From a checkpoint of a small image inpainting model: 101725 training examples.
Rows from block 3 of a small image inpainting model, named by matrix and row number. Rows with one number belong to one channel. Each number is 500 + 25 x the weight over its row's rms, rounded and kept within 0 to 999. All counts start at 0. Numbers have three digits each.
After each channel's rows are labels from the 100 images, of 14976, where the channel reaches its highest value: "peak on" is the class under the peak. Only what is clearly more common there than usual is listed. The data: aerial photos of the United States (SatlasPretrain). In brackets: how many of the 100, against the usual share in percent.
# convs0: first 3x3 conv (model.mid.1.convs.0.weight, 144x144x3x3, each kernel summed), inputs 0-143
# convs1: second 3x3 conv (model.mid.1.convs.1.weight, 144x144x3x3, transposed, each kernel summed), outputs 0-143

convs0.54:480484505518533483503535451441549493523479541516520460448471437490482505512517493533528517480501481510490514503521476488517490491483542486482504523510486478524524480489517517547474472507493555519509519514519488484522494498462476505489492519541496491462495527480487478530496464499492502490517505497490502441535510493456478504515501476504512497483513535485479464528495522516492442493538493554486508523515480549541507453463461472488464
convs1.54:531540500498512504522471465490502503487498481483482527470490479486494490484514457555520541515480504527530483570494464514515517462553521464465475525470496504485502461511522503470517512480500474485441508442517503507464497490507478495492527520468512484474476497525521504501517532523586556519463502516515502563497511487480490495486526468493525499549525468524481505495504492500479523508504521472500511505493541483486514510553505507479514
peak on: crop field (28 vs 6.9)

convs0.44:504549522545541488492501509508512495514506487479524471493496520565435472528494483514483530513481526509508512469488495495508503504399518521477511510487543483522513526505464445505491446480491534475486482477482464492514548508508480471524486513476496519479464504515485526532495522502455504482472508468465471457479500462495517484516518571468493486515470493484508478513478512468484494474482482494499488483514497524495533464484505525490489
convs1.44:518459509464509467535505506501526474497451524496532479454501512495510481494507531477490509470520562527490505508538487508485500516503503488506458526497538510523537478467503526518496505428502540515484554515491506546492504445474455506505478557517504524489492510499464514541505458469486496508480512484450497515505458522545523474511496512532484496509498486511485454471499502483498459493508458536533519522485483522536459514510502463488517
peak on: crop field (29 vs 6.9)

convs0.12:536509499455541549518517486521504523472489483461509513549497514537504494439479504487475505494488556484489491519526545488496508497506483503501513465486501481478550474531507518501482481482487435489457501496551508506483529523545472444468546458530480494519522448456498480497469521505509493489529514482507486483492466502517493507514476516476525509505449540496531518470516515477518475501451484496502523514493505545501480494503472463508524
convs1.12:479475516490498524551496485499491493510504525522504555491454492456511501514503474547515474513515516475493486499524474535504500513456482522485525537505520498473527473562477492519477505513508491480503531518517509470509475507495469554526560504491542462554528481468490495487453481464497504494541519544499526545469466521491501501525523540502494467513512461483497484524442527499544478485481502526447500505485467494508489497485518535476506
peak on: building (51 vs 4.5)

convs0.121:452558457505512483525473488505536512475496485518478500509507490490498484515488482487495529488491543529491512508532509512489490509503492508529511520468547511500503493518497461566539442503480443520472515501555498500538517500505476475466465523497516498511506482462545513474523492499511437507495514504477516503485549544450491545474499508463502523505508513475518482516467516501529504488493505520482541515541488506524513474582507501472510
convs1.121:538495482525497525503525501470506510499535503476526478510485510586514491474450491519490456488497480486468495498519519481509535505502482545515509444538530492483483495527523466477458526474495485505519519516497506532507499519481534505513458513494501472524480500508452548487551533547483507525495462475505473501537465503533449526507440512520499492489496540514461540509510486497532482509496453470536482516516481532523492478472506503482489
peak on: building (55 vs 4.5)

convs0.81:469468536488494505518501530490510508497489494474539538520507452490504535516493469517490518501499518506489502494473467502477483536495490481497484488509491549600497510470489479499492493493477534462499486449496589477481443518520484550472477480458502474525471502498520519510478472502520475501520463491516505507498498477496521579496507480540475483491500495537474457503542490530476496475496534491477503482514486502514519467522486488513493
convs1.81:480528475484499523551511507502484513501492491526482516501497513531504528524520528498506463486539491465501515512501516507491516493475551541507483469557498506447532486516521495493504525478506474510473546479487488476517538519479519484512548487515521480527497519565532512453470492536438505503468528482542511504486520521499532510491508521513548499473476549488486519481487508472540522516496519512487444485516515510536552495547515474497450
peak on: building (25 vs 4.5)

convs0.60:521556470519518501530502454532509542499508511529513491550492520509493504521494471461519501548473509539481510483550478501488492519500476509510513498488525527450508469517476476498490484476482421475479501516496501532490481531456474502501464472468483511505504470514505466478521513485472480479528505500465491449486498507508485521521485470468464488525465552478500511526441524482508463496491544517492517510518509529490495490557542485495539
convs1.60:460472521544492516511500527497526439502510506466513488473478466504517497534500478511490502484481554539518502518517504531504494485464447522477507457497519477492510506531513513512478516477503486479516511487545554510508531524490475493458523516536491536586513528450483483511509500472480527524523517500478478518504489495523472520498550539553505500484496479531507503508498515528532511463507511511526480543488446490468496535478496508542489
peak on: building (46 vs 4.5)

convs0.50:483481522522491485509485512512477494407484513479530498504482503501515521523454468490527528490488473459517510500529478474468499494436483478465475511450430510492536513503492473535536476529483515508482488512571526474430515517516474482496491504498496497498487513485478522479513510476520512489516475485492545494484514467529584492502495485481500534497460518500502469492518501519502507473505535501484502513539475488474521476523494516496519
convs1.50:489471486509497484551495556493489494527536528533468489503550521566526502502504523491555511493524518509455511529518500519494517496518509469468456492483516506483491517508523442498495492505465521467512470519456477493534532475538484507472490480501504476494527482484526452500508455480471487488484524480472498476548476480485504505504537507548502475501464479521477487499520511490507468507497489522559490515470519561494495487472531483486450
peak on: building (61 vs 4.5)

convs0.80:468505499488510497513483483508474501377468527502475493499529526457514502516506474450512512516454488495499482482536500465509501492533493515518488485472478515505484508525505478552528511487478517475485484500544517497453491512510485504501487503481473428504444513463467497486502481448539484508534473511487509495497467485484562504513474487468492505479421525464514513519502487492506544499505495517505524511496497512505489503507495502487509
convs1.80:515535500504492488503493487458477511535561525468517548528499516551495500521525492525497490548517483460472514461542497511488518530491522484496511499453485495539515478545499453463489441525503503480510439525477516494512539470475502530475509486486536524508497507494525501457474516507477466526535512500529503498463488504502540551501485488532493478523493460478524487513480486463477507496481475515503532491497516552451515486488512532530508
peak on: building (44 vs 4.5)

convs0.83:491495525507481447490473517492510513544467482455466446503511530521525445523486498490495519509480532485506511491492493451494476499493540474435450490477510494448520523468520523509507487558494510500544489445470499466487498516493467540519531535495462505523500491515466521488490525552496531471471490499494518516467495494525521476463515486516536523475519472464471457492491488499474478507516477482483511485483494499463475486498487452500488
convs1.83:490496492505494472488533516497521496499470486578484479495500458497471508500508530468496512513469539499493542502473526496502479475503484491489507513513534547484509555472489493529513529512465529496505508507539518479495512484502494510484436470529494481478510482489463465518511501490469494470460491519467532531528482478499439459526510450506450489517471485483461529504469462477508461513559524481535505503489508478459528477483499504489548
peak on: building (41 vs 4.5)

convs0.59:553490461510494509467482474481490565488508477508519519568510506505508507526512517530473507468502507511495474512496483503482507486490493495503467513439534445468505492510531549554530503490477510512503454471494512499497451467503499535489473492494503475482509508475483440511480472447501495540501490504492460540481542477518484500489501518493513486488483467494497544490545498555482504510489489493498515502514471486503552516546493494464553
convs1.59:479489476507560481490481529545539475479530522497553492482524501522552531470501552556492522515519499533488485434500496494479526455519513479502482483513498521522498481476471473503503477537511537486477472495478468510445534528503552515464512535536503501464499506493531534488543507455511503466511487483549510487489518504475524528489510472492506505546537510517498488475507485474507479497524474519491513473524487515526519526499516514537493
peak on: building (45 vs 4.5)

convs0.135:531530501533489490491469518478477547490474467512506499557522522521488464527497463520492541526505506492506481511469459483492489487508535485488493517515516493491494490497485530530503450512459508482479512482524489507504501442481448517486495517475482580491479479477470503540491500513480465483510470486502509492464522489492513561507530502523538537513465506478508520442514498442524525493511456536472519535533521537465524499511503483495522
convs1.135:498521528533445467520475490520511464518491540521498504470527445505466527467528568502554488495533520499486509525480479511483504485517494503491490482464510501539520496468479473489515527517507531488483461488453487505506524552547454501460465503518506439529477503515521518524508471509510509497494474499509478455526514498513479467535471453478477503491488543477510513481530489482520480483524468497552504483488483490509480485485532513522539
peak on: building (44 vs 4.5)