config.toml
model = "image inpainting model"
block = "basic"
attention = false
lr = 0.0018
shampoo_beta = 0.95
precondition_frequency = 20
adamw_lr_other_params = 0.0017
grad_clip = 1.0
lr_schedule = "cosine"
warmup_steps = 220
Rows from block 2 of a small image inpainting model, named by matrix and row number. Rows with one number belong to one channel. Each number is 128 + 32 x the weight over its row's rms, rounded and kept within 0 to 255. All counts start at 0. Numbers have three digits each.
After each channel's rows are labels from the 100 images, of 14976, where the channel reaches its highest value: "top examples" is what is common among them; "lies over" is the class under the peak. Only what is clearly more common there than usual is listed. The data: aerial photos of the United States (SatlasPretrain).
# convs0: first 3x3 conv (model.mid.0.convs.0.weight, 144x144x3x3, each kernel summed), inputs 96-143
# convs1: second 3x3 conv (model.mid.0.convs.1.weight, 144x144x3x3, transposed, each kernel summed), outputs 96-143

convs0.103:095121173085114090101138177095127157186131166172095124145135145071118091098134123147154150095158105126104123101118128100144169098163106068148116
convs1.103:104133107137129140071116115229131088091114158117080150149118127095136126120120127127153144126123136133073164122079124133113089187131178143113123
top examples: building
lies over: building

convs0.132:140153101104079154075075131049114127137126099089117121148073164163082158177119097111100090114125119123149124093185123137070112100131119101120128
convs1.132:112161116117140113157137160142120127095067129144169138053153136128079105148084156123130188062092166151169138168127138119161171078122146122098138
top examples: building
lies over: building

convs0.33:153129138063158156130139100089079136168198127157094165072122130136107145072128140139078059105123102122151101160104094116095098112124109145135130
convs1.33:141103144137148113127180177100186204127110174146127128189138078174116076123152118170106129114174169122196080056114137167147168153174091133143125
top examples: building
lies over: building

convs0.100:130181095144173125075145195074125170172124103075102104165110125148073077165109123159132125088131179145155103124070153182074091160084112113152131
convs1.100:128129134141172146192072117107151095149152101077143126166144141119084141151104180128181175117037145105139115104107168151238156118115118107116151
top examples: building
lies over: building

convs0.80:199112073109121161126182126096154194115135121090114172083104185129055178131144135102145092106122153097183119093168115129139112121067069120086094
convs1.80:112122153174148146122095150090153146091120107147126118138097142071090195118111101115092132096076141087133160114120173110148145127188153163105125
top examples: building
lies over: building

convs0.140:153125191066124099121083073029108172078106140090093112093112137095071131152114144111143083110139182111079121108140135107105114150075095078142123
convs1.140:125093115105155071068169134138128136157151074132162173154116075144060148119092154136150206111092186085143120143142114081116115111159146129190150
top examples: building
lies over: building

convs0.104:107118128087112161122174131091126103207134157106115114105104103135096121163073135113142115098101146138131083163148162183196124125170128120116098
convs1.104:100146116133109204177088162134079181087135151127116139146128125201061059114092113137138088135160137112108130119117121109081167157181158120134090
top examples: building
lies over: building

convs0.143:095124076119131135137123102101193115147111114069143126143199152123116087122074188087114117146152127142098117158155130116165104122167070156135159
convs1.143:163088115133121168102152099105127155119168177122153132125091141072174174169155046149133120077121134105119107101163115113094125088150088119107167
top examples: building
lies over: building

convs0.45:132141095045108158044181102076132059109115130093166141135132161140074132176130152145147041174170087120097136120122109117159147138075106104134199
convs1.45:101118125095177142175131163131084129115134082130096161142141116093124121126141065113097186167126143169127115172157104130116124190126173122138089
top examples: building
lies over: building

convs0.15:175116098149128124131234148071104113147149145048123179112125161120149183130114152177147147176139140136096135125104121099105148144044094137124111
convs1.15:022173150146180115137079115158175106119144140107164127157173166131098105133116115092133150094089165153143122054124154131114175061167157154123129
top examples: building
lies over: building

convs0.124:128113149061157170111223075150138160079166206129152119076154147091138103077148148142121157160115093128128096099123089130182121130117101102188118
convs1.124:133095155155110207094244093134135142110121065148117151119127128055160174096124101126149101079130112067094150143162101135106136116169137143132140
top examples: building
lies over: building

convs0.114:107140104051112099050167063076123078127081150108098116132152087134119190155148096155133066128127118090076088152135095105104067076120114085138103
convs1.114:109106094175135152127251122095095130148149126096152145143130168111051134104087176104108168105117143150154150129133110190192135148087118179144155
top examples: crop field
lies over: building; crop field

convs0.21:132173125034118108121159064111164140175177132128048127116134086109084062112099148175102109094117185093150096126120138172137171087110138169100103
convs1.21:115133127122143131172163171080144127193059169130098120075116156130087120137171111154133046130128116131106128149121144144114079186212127147121149
top examples: building
lies over: building

convs0.64:100098096099160179155142090045132128110097139115091096173105213105107162160077153161182072114137158198132099112142127158128168100106098090100115
convs1.64:138118121091150170166119176104157126084136049082137096147150148090120127116106114089124148138076146161149128162119098149152118115086159137086111
top examples: building
lies over: building

convs0.52:168101109072051186168184152146132081147145147132130122149123144111097115196064156065154139134127097171101129146124156055113136161155135130171201
convs1.52:150108111131156171160102154136068147164112067087113105187107174125118113098107069163068124127133139170125143162137109045125081103191118113131143
top examples: building
lies over: building

convs0.81:105134091095151168135177086100198116091134138146158086112107186084120081063120136093143137143128154146072129109092037118123168181101159103154174
convs1.81:203145171162117122138128125126137131177121168129092092057126195090176117125142074150097117071133087130123172151181132112147090088155147131137109
top examples: building
lies over: building

convs0.139:128135072076102187114172105103107094121099159081111149093147115094142199184097118121136164136137114136151118192105104129133131073132122092130184
convs1.139:119136144111155085145171158129120137144115124136140162090117145067080109172145155115151114150138208144104077101174098189051125167109145172126033
top examples: building
lies over: building

convs0.16:096112081146142139128156142162055145076151123126144096147106154118124122124206166081144107184128190167191135114137147093169154088075131074126158
convs1.16:128171111106137048171159146183104107173141127142131149115153086139145142148118071098115145111087109203119142192161157132094132136129137071184102
top examples: building
lies over: building

convs0.130:108111130151089142080163082098155124124118115138184116143097134081120119105111157139173124140167103147105178078131167126155179143091109100173149
convs1.130:138123177112123209083133080125104065097128130121148157067165139145177186151119108095114126105080124137126092179114169113093137130183101073090101
top examples: building
lies over: building

convs0.27:148177154130109087115178082068125129173088128137101119122121170109110157101083114085102140211142150121128054085134106147115178152087126103119119
convs1.27:137139113116140215172102087066179094128077133182114097088096172146180138121153105163181093159148104152112113087118090153104115175165123145117160
top examples: building
lies over: building

convs0.121:111153116097087137178195090120101110109100105113116133075105172131144164124091173099091121141096156128136126154153062140107146162124184041169195
convs1.121:106124129172067157095090161116116124132122103104155121091183163140113114114155062152135127092117095116136154105112102073175131180209140169164117
top examples: building
lies over: building

convs0.11:153161100177196135118152143111176133201104125109114101124134170148077121124121171105133098112137133076106105188108135113142126124106099114137107
convs1.11:069103141097124139091149147141128117085167154184143143109171148109175145136111149147221186149137133048168118139078154128115220125205136130105128
top examples: building
lies over: building

convs0.66:109125142106073140150124069100119141128159141125105182113121161075113135149154156222144174094091136093131126065149095162138110122131135075242082
convs1.66:211224129094166156184094159168147149139139152099127033123149159139138160180145140134173089167104093130136200173120101144116110109216129156169105
top examples: building
lies over: building

convs0.4:177150100152192125063207146098163157180167105064125118064152142142112139156083147144081147141116121118061147113169098096156171132135126096154113
convs1.4:104168153177149127161095108153125130130190170093141106131089140131164188135141082127117117147063127144132107168105150139117152163157121131166120
top examples: building
lies over: building