A small image inpainting model, trained from scratch.
Data: trained on aerial photos of the United States (SatlasPretrain), 101725 training examples, 14.3 epochs.
Rows from block 3 of a small image inpainting model, named by matrix and row number. Rows with one number belong to one channel. Each number is 500 + 50 x the weight over its row's rms, rounded and kept within 0 to 999. All counts start at 0. Numbers have three digits each.
Before each channel's rows are labels from the 100 images, of 14976, where the channel reaches its highest value: "place" is the part of the image that holds the peak. Only what is clearly more common there than usual is listed. The data: aerial photos of the United States (SatlasPretrain). In brackets: how many of the 100.
# convs0: first 3x3 conv (model.mid.1.convs.0.weight, 144x144x3x3, each kernel summed), inputs 0-143
# convs1: second 3x3 conv (model.mid.1.convs.1.weight, 144x144x3x3, transposed, each kernel summed), outputs 0-143

place: centre (55)
convs0.51:455471516552473497558488487485499449511562507493508529478517425496460536508496492558416469509522415539514441493404425563500481562417439521477441458460466502614558452514431506469464490500422595409479462470513550489484535501524399490585503503523509505486449455547598483496448499529489551542598419420664462460517450417452480544566452593522455392503470522643465462438533462528466457476497601387490538456488491479505452494550499468512480
convs1.51:511597451519514537524514485505480463409416549527625502467579430459511529458535540568490550469496473513451472479416472394476579494542549571514402546539516573468566421492545438456505443489465608514429407453458478467479517440452420576488410486533580478425456563570519530483439492542497514540462510443612522527486581495454499457527515507467532457418498574433564500488556514488479540510473489499529554417497535449598479412464474420519565

place: top centre (47); top right (35)
convs0.55:458520444543437493612471496473396529583499529561546482570485511533505485522612555524558507475455541515404452518547469544559533417515472566461469519513449425501552392412475547479523573470556496480437555505490434504516524501500546496521547496494557551582486529476552486457505539564544509445520484523470511522476484547530451543547458537510484460515498507490647564572538577513463531493489432460554465573526451466604610535710545467520506
convs1.55:479525485591537537571519537584530461546453544557612500449532464490483496562496528515429539529529520517475554526439436477551540544524408424417531474559548589508450500562465516547547527500455576481532507470477497576557505502572515487522389545415512431592469431512418558457502522394470568505570607519513511446520529531482527571445509451650432556463476518528528560434541542501477516437591427594486544518514491569466506480477565548509445

place: centre (54)
convs0.136:544452472512493492510502548441572519573569538450578490529570467464546449538508578506486403504511447439464435530430403537438428512509523522460478560541530469595595439606511562527521545493485539480443485474516534451455446474533591483425473491500463512443546353507522596516456451477493545567554383427594416501486441474454512545564494472548560569455458494611464466435494467524475533436556514497435466449499516511536466402506517450535557
convs1.136:463543569515405599511552597464530560525476539521577499480500426501478442440580483534422474497528492507370477479461516421567435514506507533560519524580597566539509576443542459504501474484417531514482496484465511504539521499403412531516463431541530500525419516524514567582522541631497508373539516563487550376562541527521515518568532454533521401333466451486460538533504521510528516469480491461562456532496538532529554492497552504533506

place: top centre (43); top right (32)
convs0.142:580501633492604489612481494525483482417473446502504415499484555466525437452609421422470529460544462437413512507525509465542526541421513526572501497455502484420584483526505475580533384476492515493543484503556495453497483448521516615479483475560385495496444470449389397532532533525486563452462462511506457514464531461502481520494526431540459461505455497444468462475454551364444590522443492485530474543483457541526617488430445473535516
convs1.142:525507501513477402463458562578451575523548463407499483499471553529538447446543488565436442548463556410528544461533422607493542542424477474566514570422457520524437477597581543541481529509449483491490462511514459445402487550497557513497566560470544584446511507558471528563473520539539490602553489488542496544373436603467570567487429573416526514533571444503537598510467548443513566506435531450520525548497474519448502466429470584520521

place: top centre (37)
convs0.20:452542422472555458477440470512479433512456463492550508532504446442536460512524503413545479472492500514564523473478623538463443541502392518448500497542477563416490542465456549524535594526462393415424563521633432580450430519589446502539497424458567500628485409455481558508545429577527502445433515469569545460552510562540476537419461461538425555490474523487509510432545596508573521434446483563478516513441494491531503514525524429526485
convs1.20:467477488487368540452428476496487498561569530444384486618495529493530517480450515539502420568480543460419539500399493556542462456570455426516546442530498494500493512509449507425489415515524510514462506450520559493534461445460462495442558488565551441449577496442579400412559530532482487473484522558599471524487532467438507462584552494554393494474499506474494573548418420523514436523426436482503576497404534484474479436565567521525380

place: centre (39)
convs0.49:425576433504445467479412557587476458530507497439552467462588517544456551500522512434497499450499578474442481570482461485555453487550504491489567530459402519460505395523478470414479655560526469531543453486510491602475538464435445487567463582566468511466483511539462514508481492474480534488448570504484507484517398546318416500570379577487493503435533526552478505551526571496505424442540519530422484535490450545552464578509508522527479
convs1.49:415533534570476481417536526545569520531496503465476485475487540483467479514490522480492442568459547509581565432494440412500515461564493521516463471532406546529547559408474580468489484503502538452491407482571451485461499547566572488530513624526561531490486512518503581459576594585570544434436495533495559588460477485397510551539521505464576488578524536560513537553478494444401496546369539493605487507523479470405590491478406505543579

place: centre (52)
convs0.0:416437522522465383557527573438448543487552471493531487485483450504564488564519478561507532501453507534431543513405431465398514551491471541540457557454510443480505469434490581488516495499544608529543429444489608410484443381461521538437458495424508492529399484576556451494484469499509556570458496482544519464414578502402529500409581470468530519542509425511476437430506493592468578502608584546479499495480530469513522425470532445540536
convs1.0:521491493475490399495548523473505532550447459495466484517555480506546547514599461500431528515561509509534572437513477450517499389489568487523410472595594572504551505491537504435462452514423514559445359480404386505496476626531544443480487530443575501529438562499524502575446492513473541534525550443538567490486550413430552469568428519540580527493528529431480550467568627510501581513473572573548517534531536520518544408455476522472527

place: top centre (50); top left (32)
convs0.71:496562581485463454473447550522543495470516453467405489413493508440512447526558433534507537513491471453448446470566427415513460523435456571538497575461497406411547404466396473667475535480519482530477471445512479550477527470469446557469514545479495447505528517447474450521507503444457496512407538477413419443468632493482546508394545520456543528536462426390430434465499488557457617510508457449509456540548510497521479555517493483496595
convs1.71:544449496419590407451526554511599646471551493497525553525472498512571451504503439497455526460524552408486499446537608487467522403473534562487474468559494528498489468583605569567478599580491406571494469514523477522565531461449475557484495534434507646503433454526533522492464571546524501573540412494499541497523532462493548556478501550521581522542501590564555552470590523508573505519414512503473522496540527522516535480510430412487557

place: centre (51)
convs0.77:519460559503474446492386477488511529466469545528586472475518403509450522483447567546333541527471526521539566550523472481493519629564539475472488465456463544463487436537511365538479423529531469428522366464464517531454477601438526408558507519578492482453493559576498535471511487617554513453486545503505484432568483517469478577578513557527440459500467582510478518486566477571444493473434459498574516491431562501514517436535486479550415
convs1.77:580529522525450471454538510479528491561486540540531519429510419438445452561476535503457516517526486397446529459488525498567507383482493629506468517503552511579488519522480471489485455505450564512460374513457552535540509503537527555425449445525463458591553493445546463553436481434317558476518542587522511541515493517459551474469562536509473498352534472513509518447576524465567474415504486515465500456456543585596609421539512433503479

place: top centre (35); top right (34)
convs0.63:549476549550430513495506456489518531467464522492410431443587478405499495586544537472537491488497441502531481472539449451467447584523458495484475564421599516478538435458585486618564583568567575637463500462496425485536478497465447581575452510503518450558474524442520573493494498517514448516471516525498447555460589526553577495463543473446503545515581368519482449484510513469481614550548479514570609535429489522512423464474429530435501
convs1.63:550495581457570433516492488533505599538477471511459538580441523626563529467460489477551499470521476568487500433500548455455541576498575466540562435507521507506522472477481508505474662591628467515572622463534519449423481542497570447544496464525575560556494477549501475428553597523575481510453475430474493523487473474488606584535502508448614478492526521541479511479538512528452528511380564519562519499532549564505461569468510492590525

place: top centre (50); top right (32)
convs0.2:472550430607450454538450453453452487660508475553570529596517517503436493495568548485511466492450549547357504493435487574486438459507461535515517509529483509488472484484447481493561603469523501397453507500488485515524510442473518559493452532424534480519488524528533483520528419444570489495520526523449501528484504538541444444514414562543464497464502521501585545480559629534482481521462406433501429575450500461524600530699530507545523
convs1.2:560445406524581449544493545570539491554511517563586520461548470484503534574458494499472494481425514480490533529413558549469513390492550341407476423556544521495465461584395572507516637530490460484510471547446529497500477586592590432514516507446570409492480454508519462419554429462456534576444558512522563486506514494513484468460488491588433490467507544479535527495550513466579399568473486523479524455463495537417565534473496495496445

place: top centre (30)
convs0.56:537533365546464438442485471510516520525467567554458511480577528505459538567490489508497434459520508515508559513454486498514450474525507544539451490455508485427562455425458540559477438578528470496488419607414454506418452518396548523512431564506507534471597507478448539510548427526591463512533504460487571469551448605471383521648403427525533521476479620474443510538494498420417501551516431593466435562498474452454488515497474484509519
convs1.56:447502588487445509474549404482559506534506599475548480493430492542576451422530402514487557524489502477548461478535607605466500439424422419473501417445455524595493505566520573542404521427500540436566571510591534501590467508521478474503565524517577521466478463564514519504521545562479365525521419495523485512523628454514471543500446409447535536506543486565509630532492491529494547483450559484547473523500492548471459524481522519506410

place: centre (48)
convs0.137:382513468497486468525503581430545523581575467516614497480458457485624442543511542502517499566498423510471475538445451511543446512505519528465501456538512413532417506528438516458493457488384550552567430421558621489545485476465462596463404484503466426446459489498516479525515482506546488496493419403570491497407514427450514553509469477615496529490451410562489469445493506585461508440570590516474502478506443486509518411475508415564546
convs1.137:525562511470457487548458539535579557476496481456573488446534488541526487540584436483390470573550481445534449529496443444511604450467500492547431542613587548439534565459605487504503403540415572523464494571460481502493475529520475489475468579467546452600499508522478595561448537602464569438439496510496486478520581517438551518551561472412530565484450496434463608429492536484499512462568576450433459510503541449566556490521483466406498

place: centre (49)
convs0.73:462541510489515436502520456531561588543496582524547511495511563439562386572482478527620463510532505488482512527450500450531548511449501500473522447418488475440508510507517557522464487569520478589611450555554499560476498511519460573431419537433498477521600464474488417488433532468561552476478523547489577504412498546372429449446569366475534534459475518445419393458481500469466566508521597497423421547606460463492489547472524470503482
convs1.73:525465497406440531468531491474471529544570483579435511414517489461456553441552475427459555526502476511456518469525456534543570440495438501490520528642551500503496511536511477424488572513495415493484596481457392545588415536469454472473558467435510508513503514438534570444468540562585470493549511443442498471538563527509538490420384437509553576402489456465532504559473438525511542502638473571574393480530540597498551552505540511432537

place: centre (53)
convs0.130:541502491524427524459457290408522494578452494523539428461495384520515534450460559550550400474509397525497518509533419465590541539533472463454504514449506497462540396612533483526518617523515478483518406496534522539498520497432478491481551533595504543456509536457490541482481489407531515515508518448484480364526484528421453537560448568520479547462466500507462486555532525576437446505479515492430586486522456598497498479524428482557483
convs1.130:400522488534503559456532436492542526513413461508514594560592457508523448563604527490391566522543457471512453502469591519533460531479580468499523601542569481510579494469434515529498519516507496520533439529594575458484515535547499551472371395549522509436525445540530468524506480536483535415510419511448438530536586455551496544490558615546380487503443485459564549553545482505587525551451533433490480517483535408503515482567443451443551

place: top centre (37)
convs0.33:462457472505443496485537503523594482546516547566448529538458536518505444527557558467541514468461603465487511460533505475476612461431427535467555400435473452468457513461531534466471579558508467565485532507555454495470446545414435469409397630518519510530538564516486499485542569498432440478473483477485601467572570560448544546535502578546547497415505554428467561516493551570433483466520522514441428460525521544526377525377581423493481
convs1.33:505486468495595517475502462502517486521512399521454564454421504576486538600465424517445451492583410522609463502379522515409536450486547409564496519552517445462442502513519566500455548481564518453487513436527431503460464553559554463588557492458499458502427427518432452487570476480548480465501411518536493509478435533482445534512502469480565525484493435443510523468415500399584375435499496432530465524497620534579607488478449481531528

place: centre (48)
convs0.108:414543436521511516554438509524477497490480468436486564517502502404458581465525496427527506510436563436521522486579443450534339465534500502544483421474435590475504497532387483487482529540495485514564450461500575486513535482380480486417390488529495514489544503555545495555448464439558474434482481559545441485514485554367443486645406527431523449529452571444455501486546531550505480413478517447439504492547479464534487446568476590544496
convs1.108:421498480482454462541444517480576524463496557455500489538496514582567493478502473574609630502520461473572508422545592506512535538529447550460506418495452454445512506464454535590507476487476480469421548514532545589504538534503445468442470534561508430475521513540506543576564581536518465570548540552545570531456495544458452539485454593410568538597633432526508517577520496559532512547525597605564468503510549494427476601478525424486537

place: top centre (44); top right (34)
convs0.58:515517451553486489559495504508462505569518486633509556556564481508476524494694536489438542474508508490410524527543564584458502469451493714649476518549475457533530480526484508501490524465565528436477561485491481541521483515480541568494492511506565462632495525518491495497499461470536472506505492494505546515463477501550517467507495458519456473492476513518541554490523601526537564507458502440562471532488524478697556470611560486521547
convs1.58:552497435543520477503567538528500384489441542493599474559584481491477481510494592534467488481493469546444523566382470510561489498537490493471423414576494451441586473420391495464529511509478526459503503529453481463529492491598455517374515532533572470529664453444475457514508483459471547483415462517427538509490477442495462392593522478542393525461439507510449436551530505542531512459573493457552566476527497408551470509432555484419500

place: centre (37)
convs0.40:594584476479468525509507482483510453557498493516521465538535550468511397593492504426387511567530432516472526484522509561454425448451515533470500505505482483422543613526440523495533569446513471469452588509471399496464502467608497610505499497544529518547477427457396555475522516468492510551451459400434448536560534487562433444363523449541464589523519472524518541459460487416567592566377462507512506536494502473486558459598555513492532
convs1.40:408492421536533501435512452525522552519497520515619534495574539515602513550481535439425540439512555453546512509499465530579539575539530497530519484532468483488536393483481568549541527487466477620540451515497524543511468471555470510484368459538575502442539540442447629556455570534481430453503564481498537535423569481411538442576534504478472531556433559603563435511511435493436490500512459595531456449451469472509438520407515486588559

place: centre (47)
convs0.36:468489473495496527491382479544485540624540541487541559498485447504516512507446455422568533546464440481425540517514452478492421529524578510522612520488518553386527438603467453455519570559539466496544476521537517622505472534415442480513445563515494391493561467495528465453529481478448478473488563460479477452485380496376471434538475451513536536418472529534457492528365520419436607465529487530456395506538446562464449500497457529497498
convs1.36:502428463561499553513536514460592554543523537560520506478452588511433455503423482429491428457464456520461480530524521592555502538420525454469495506554468505434430642457552534596588478485505510494566574585440566540511402446540530529510604571445505524429534560429402545588532467551460495527472451510449531429530544549497524528424531570444519566474528505513462513652400489479527522523559430502544552508539556531510467527497472481509502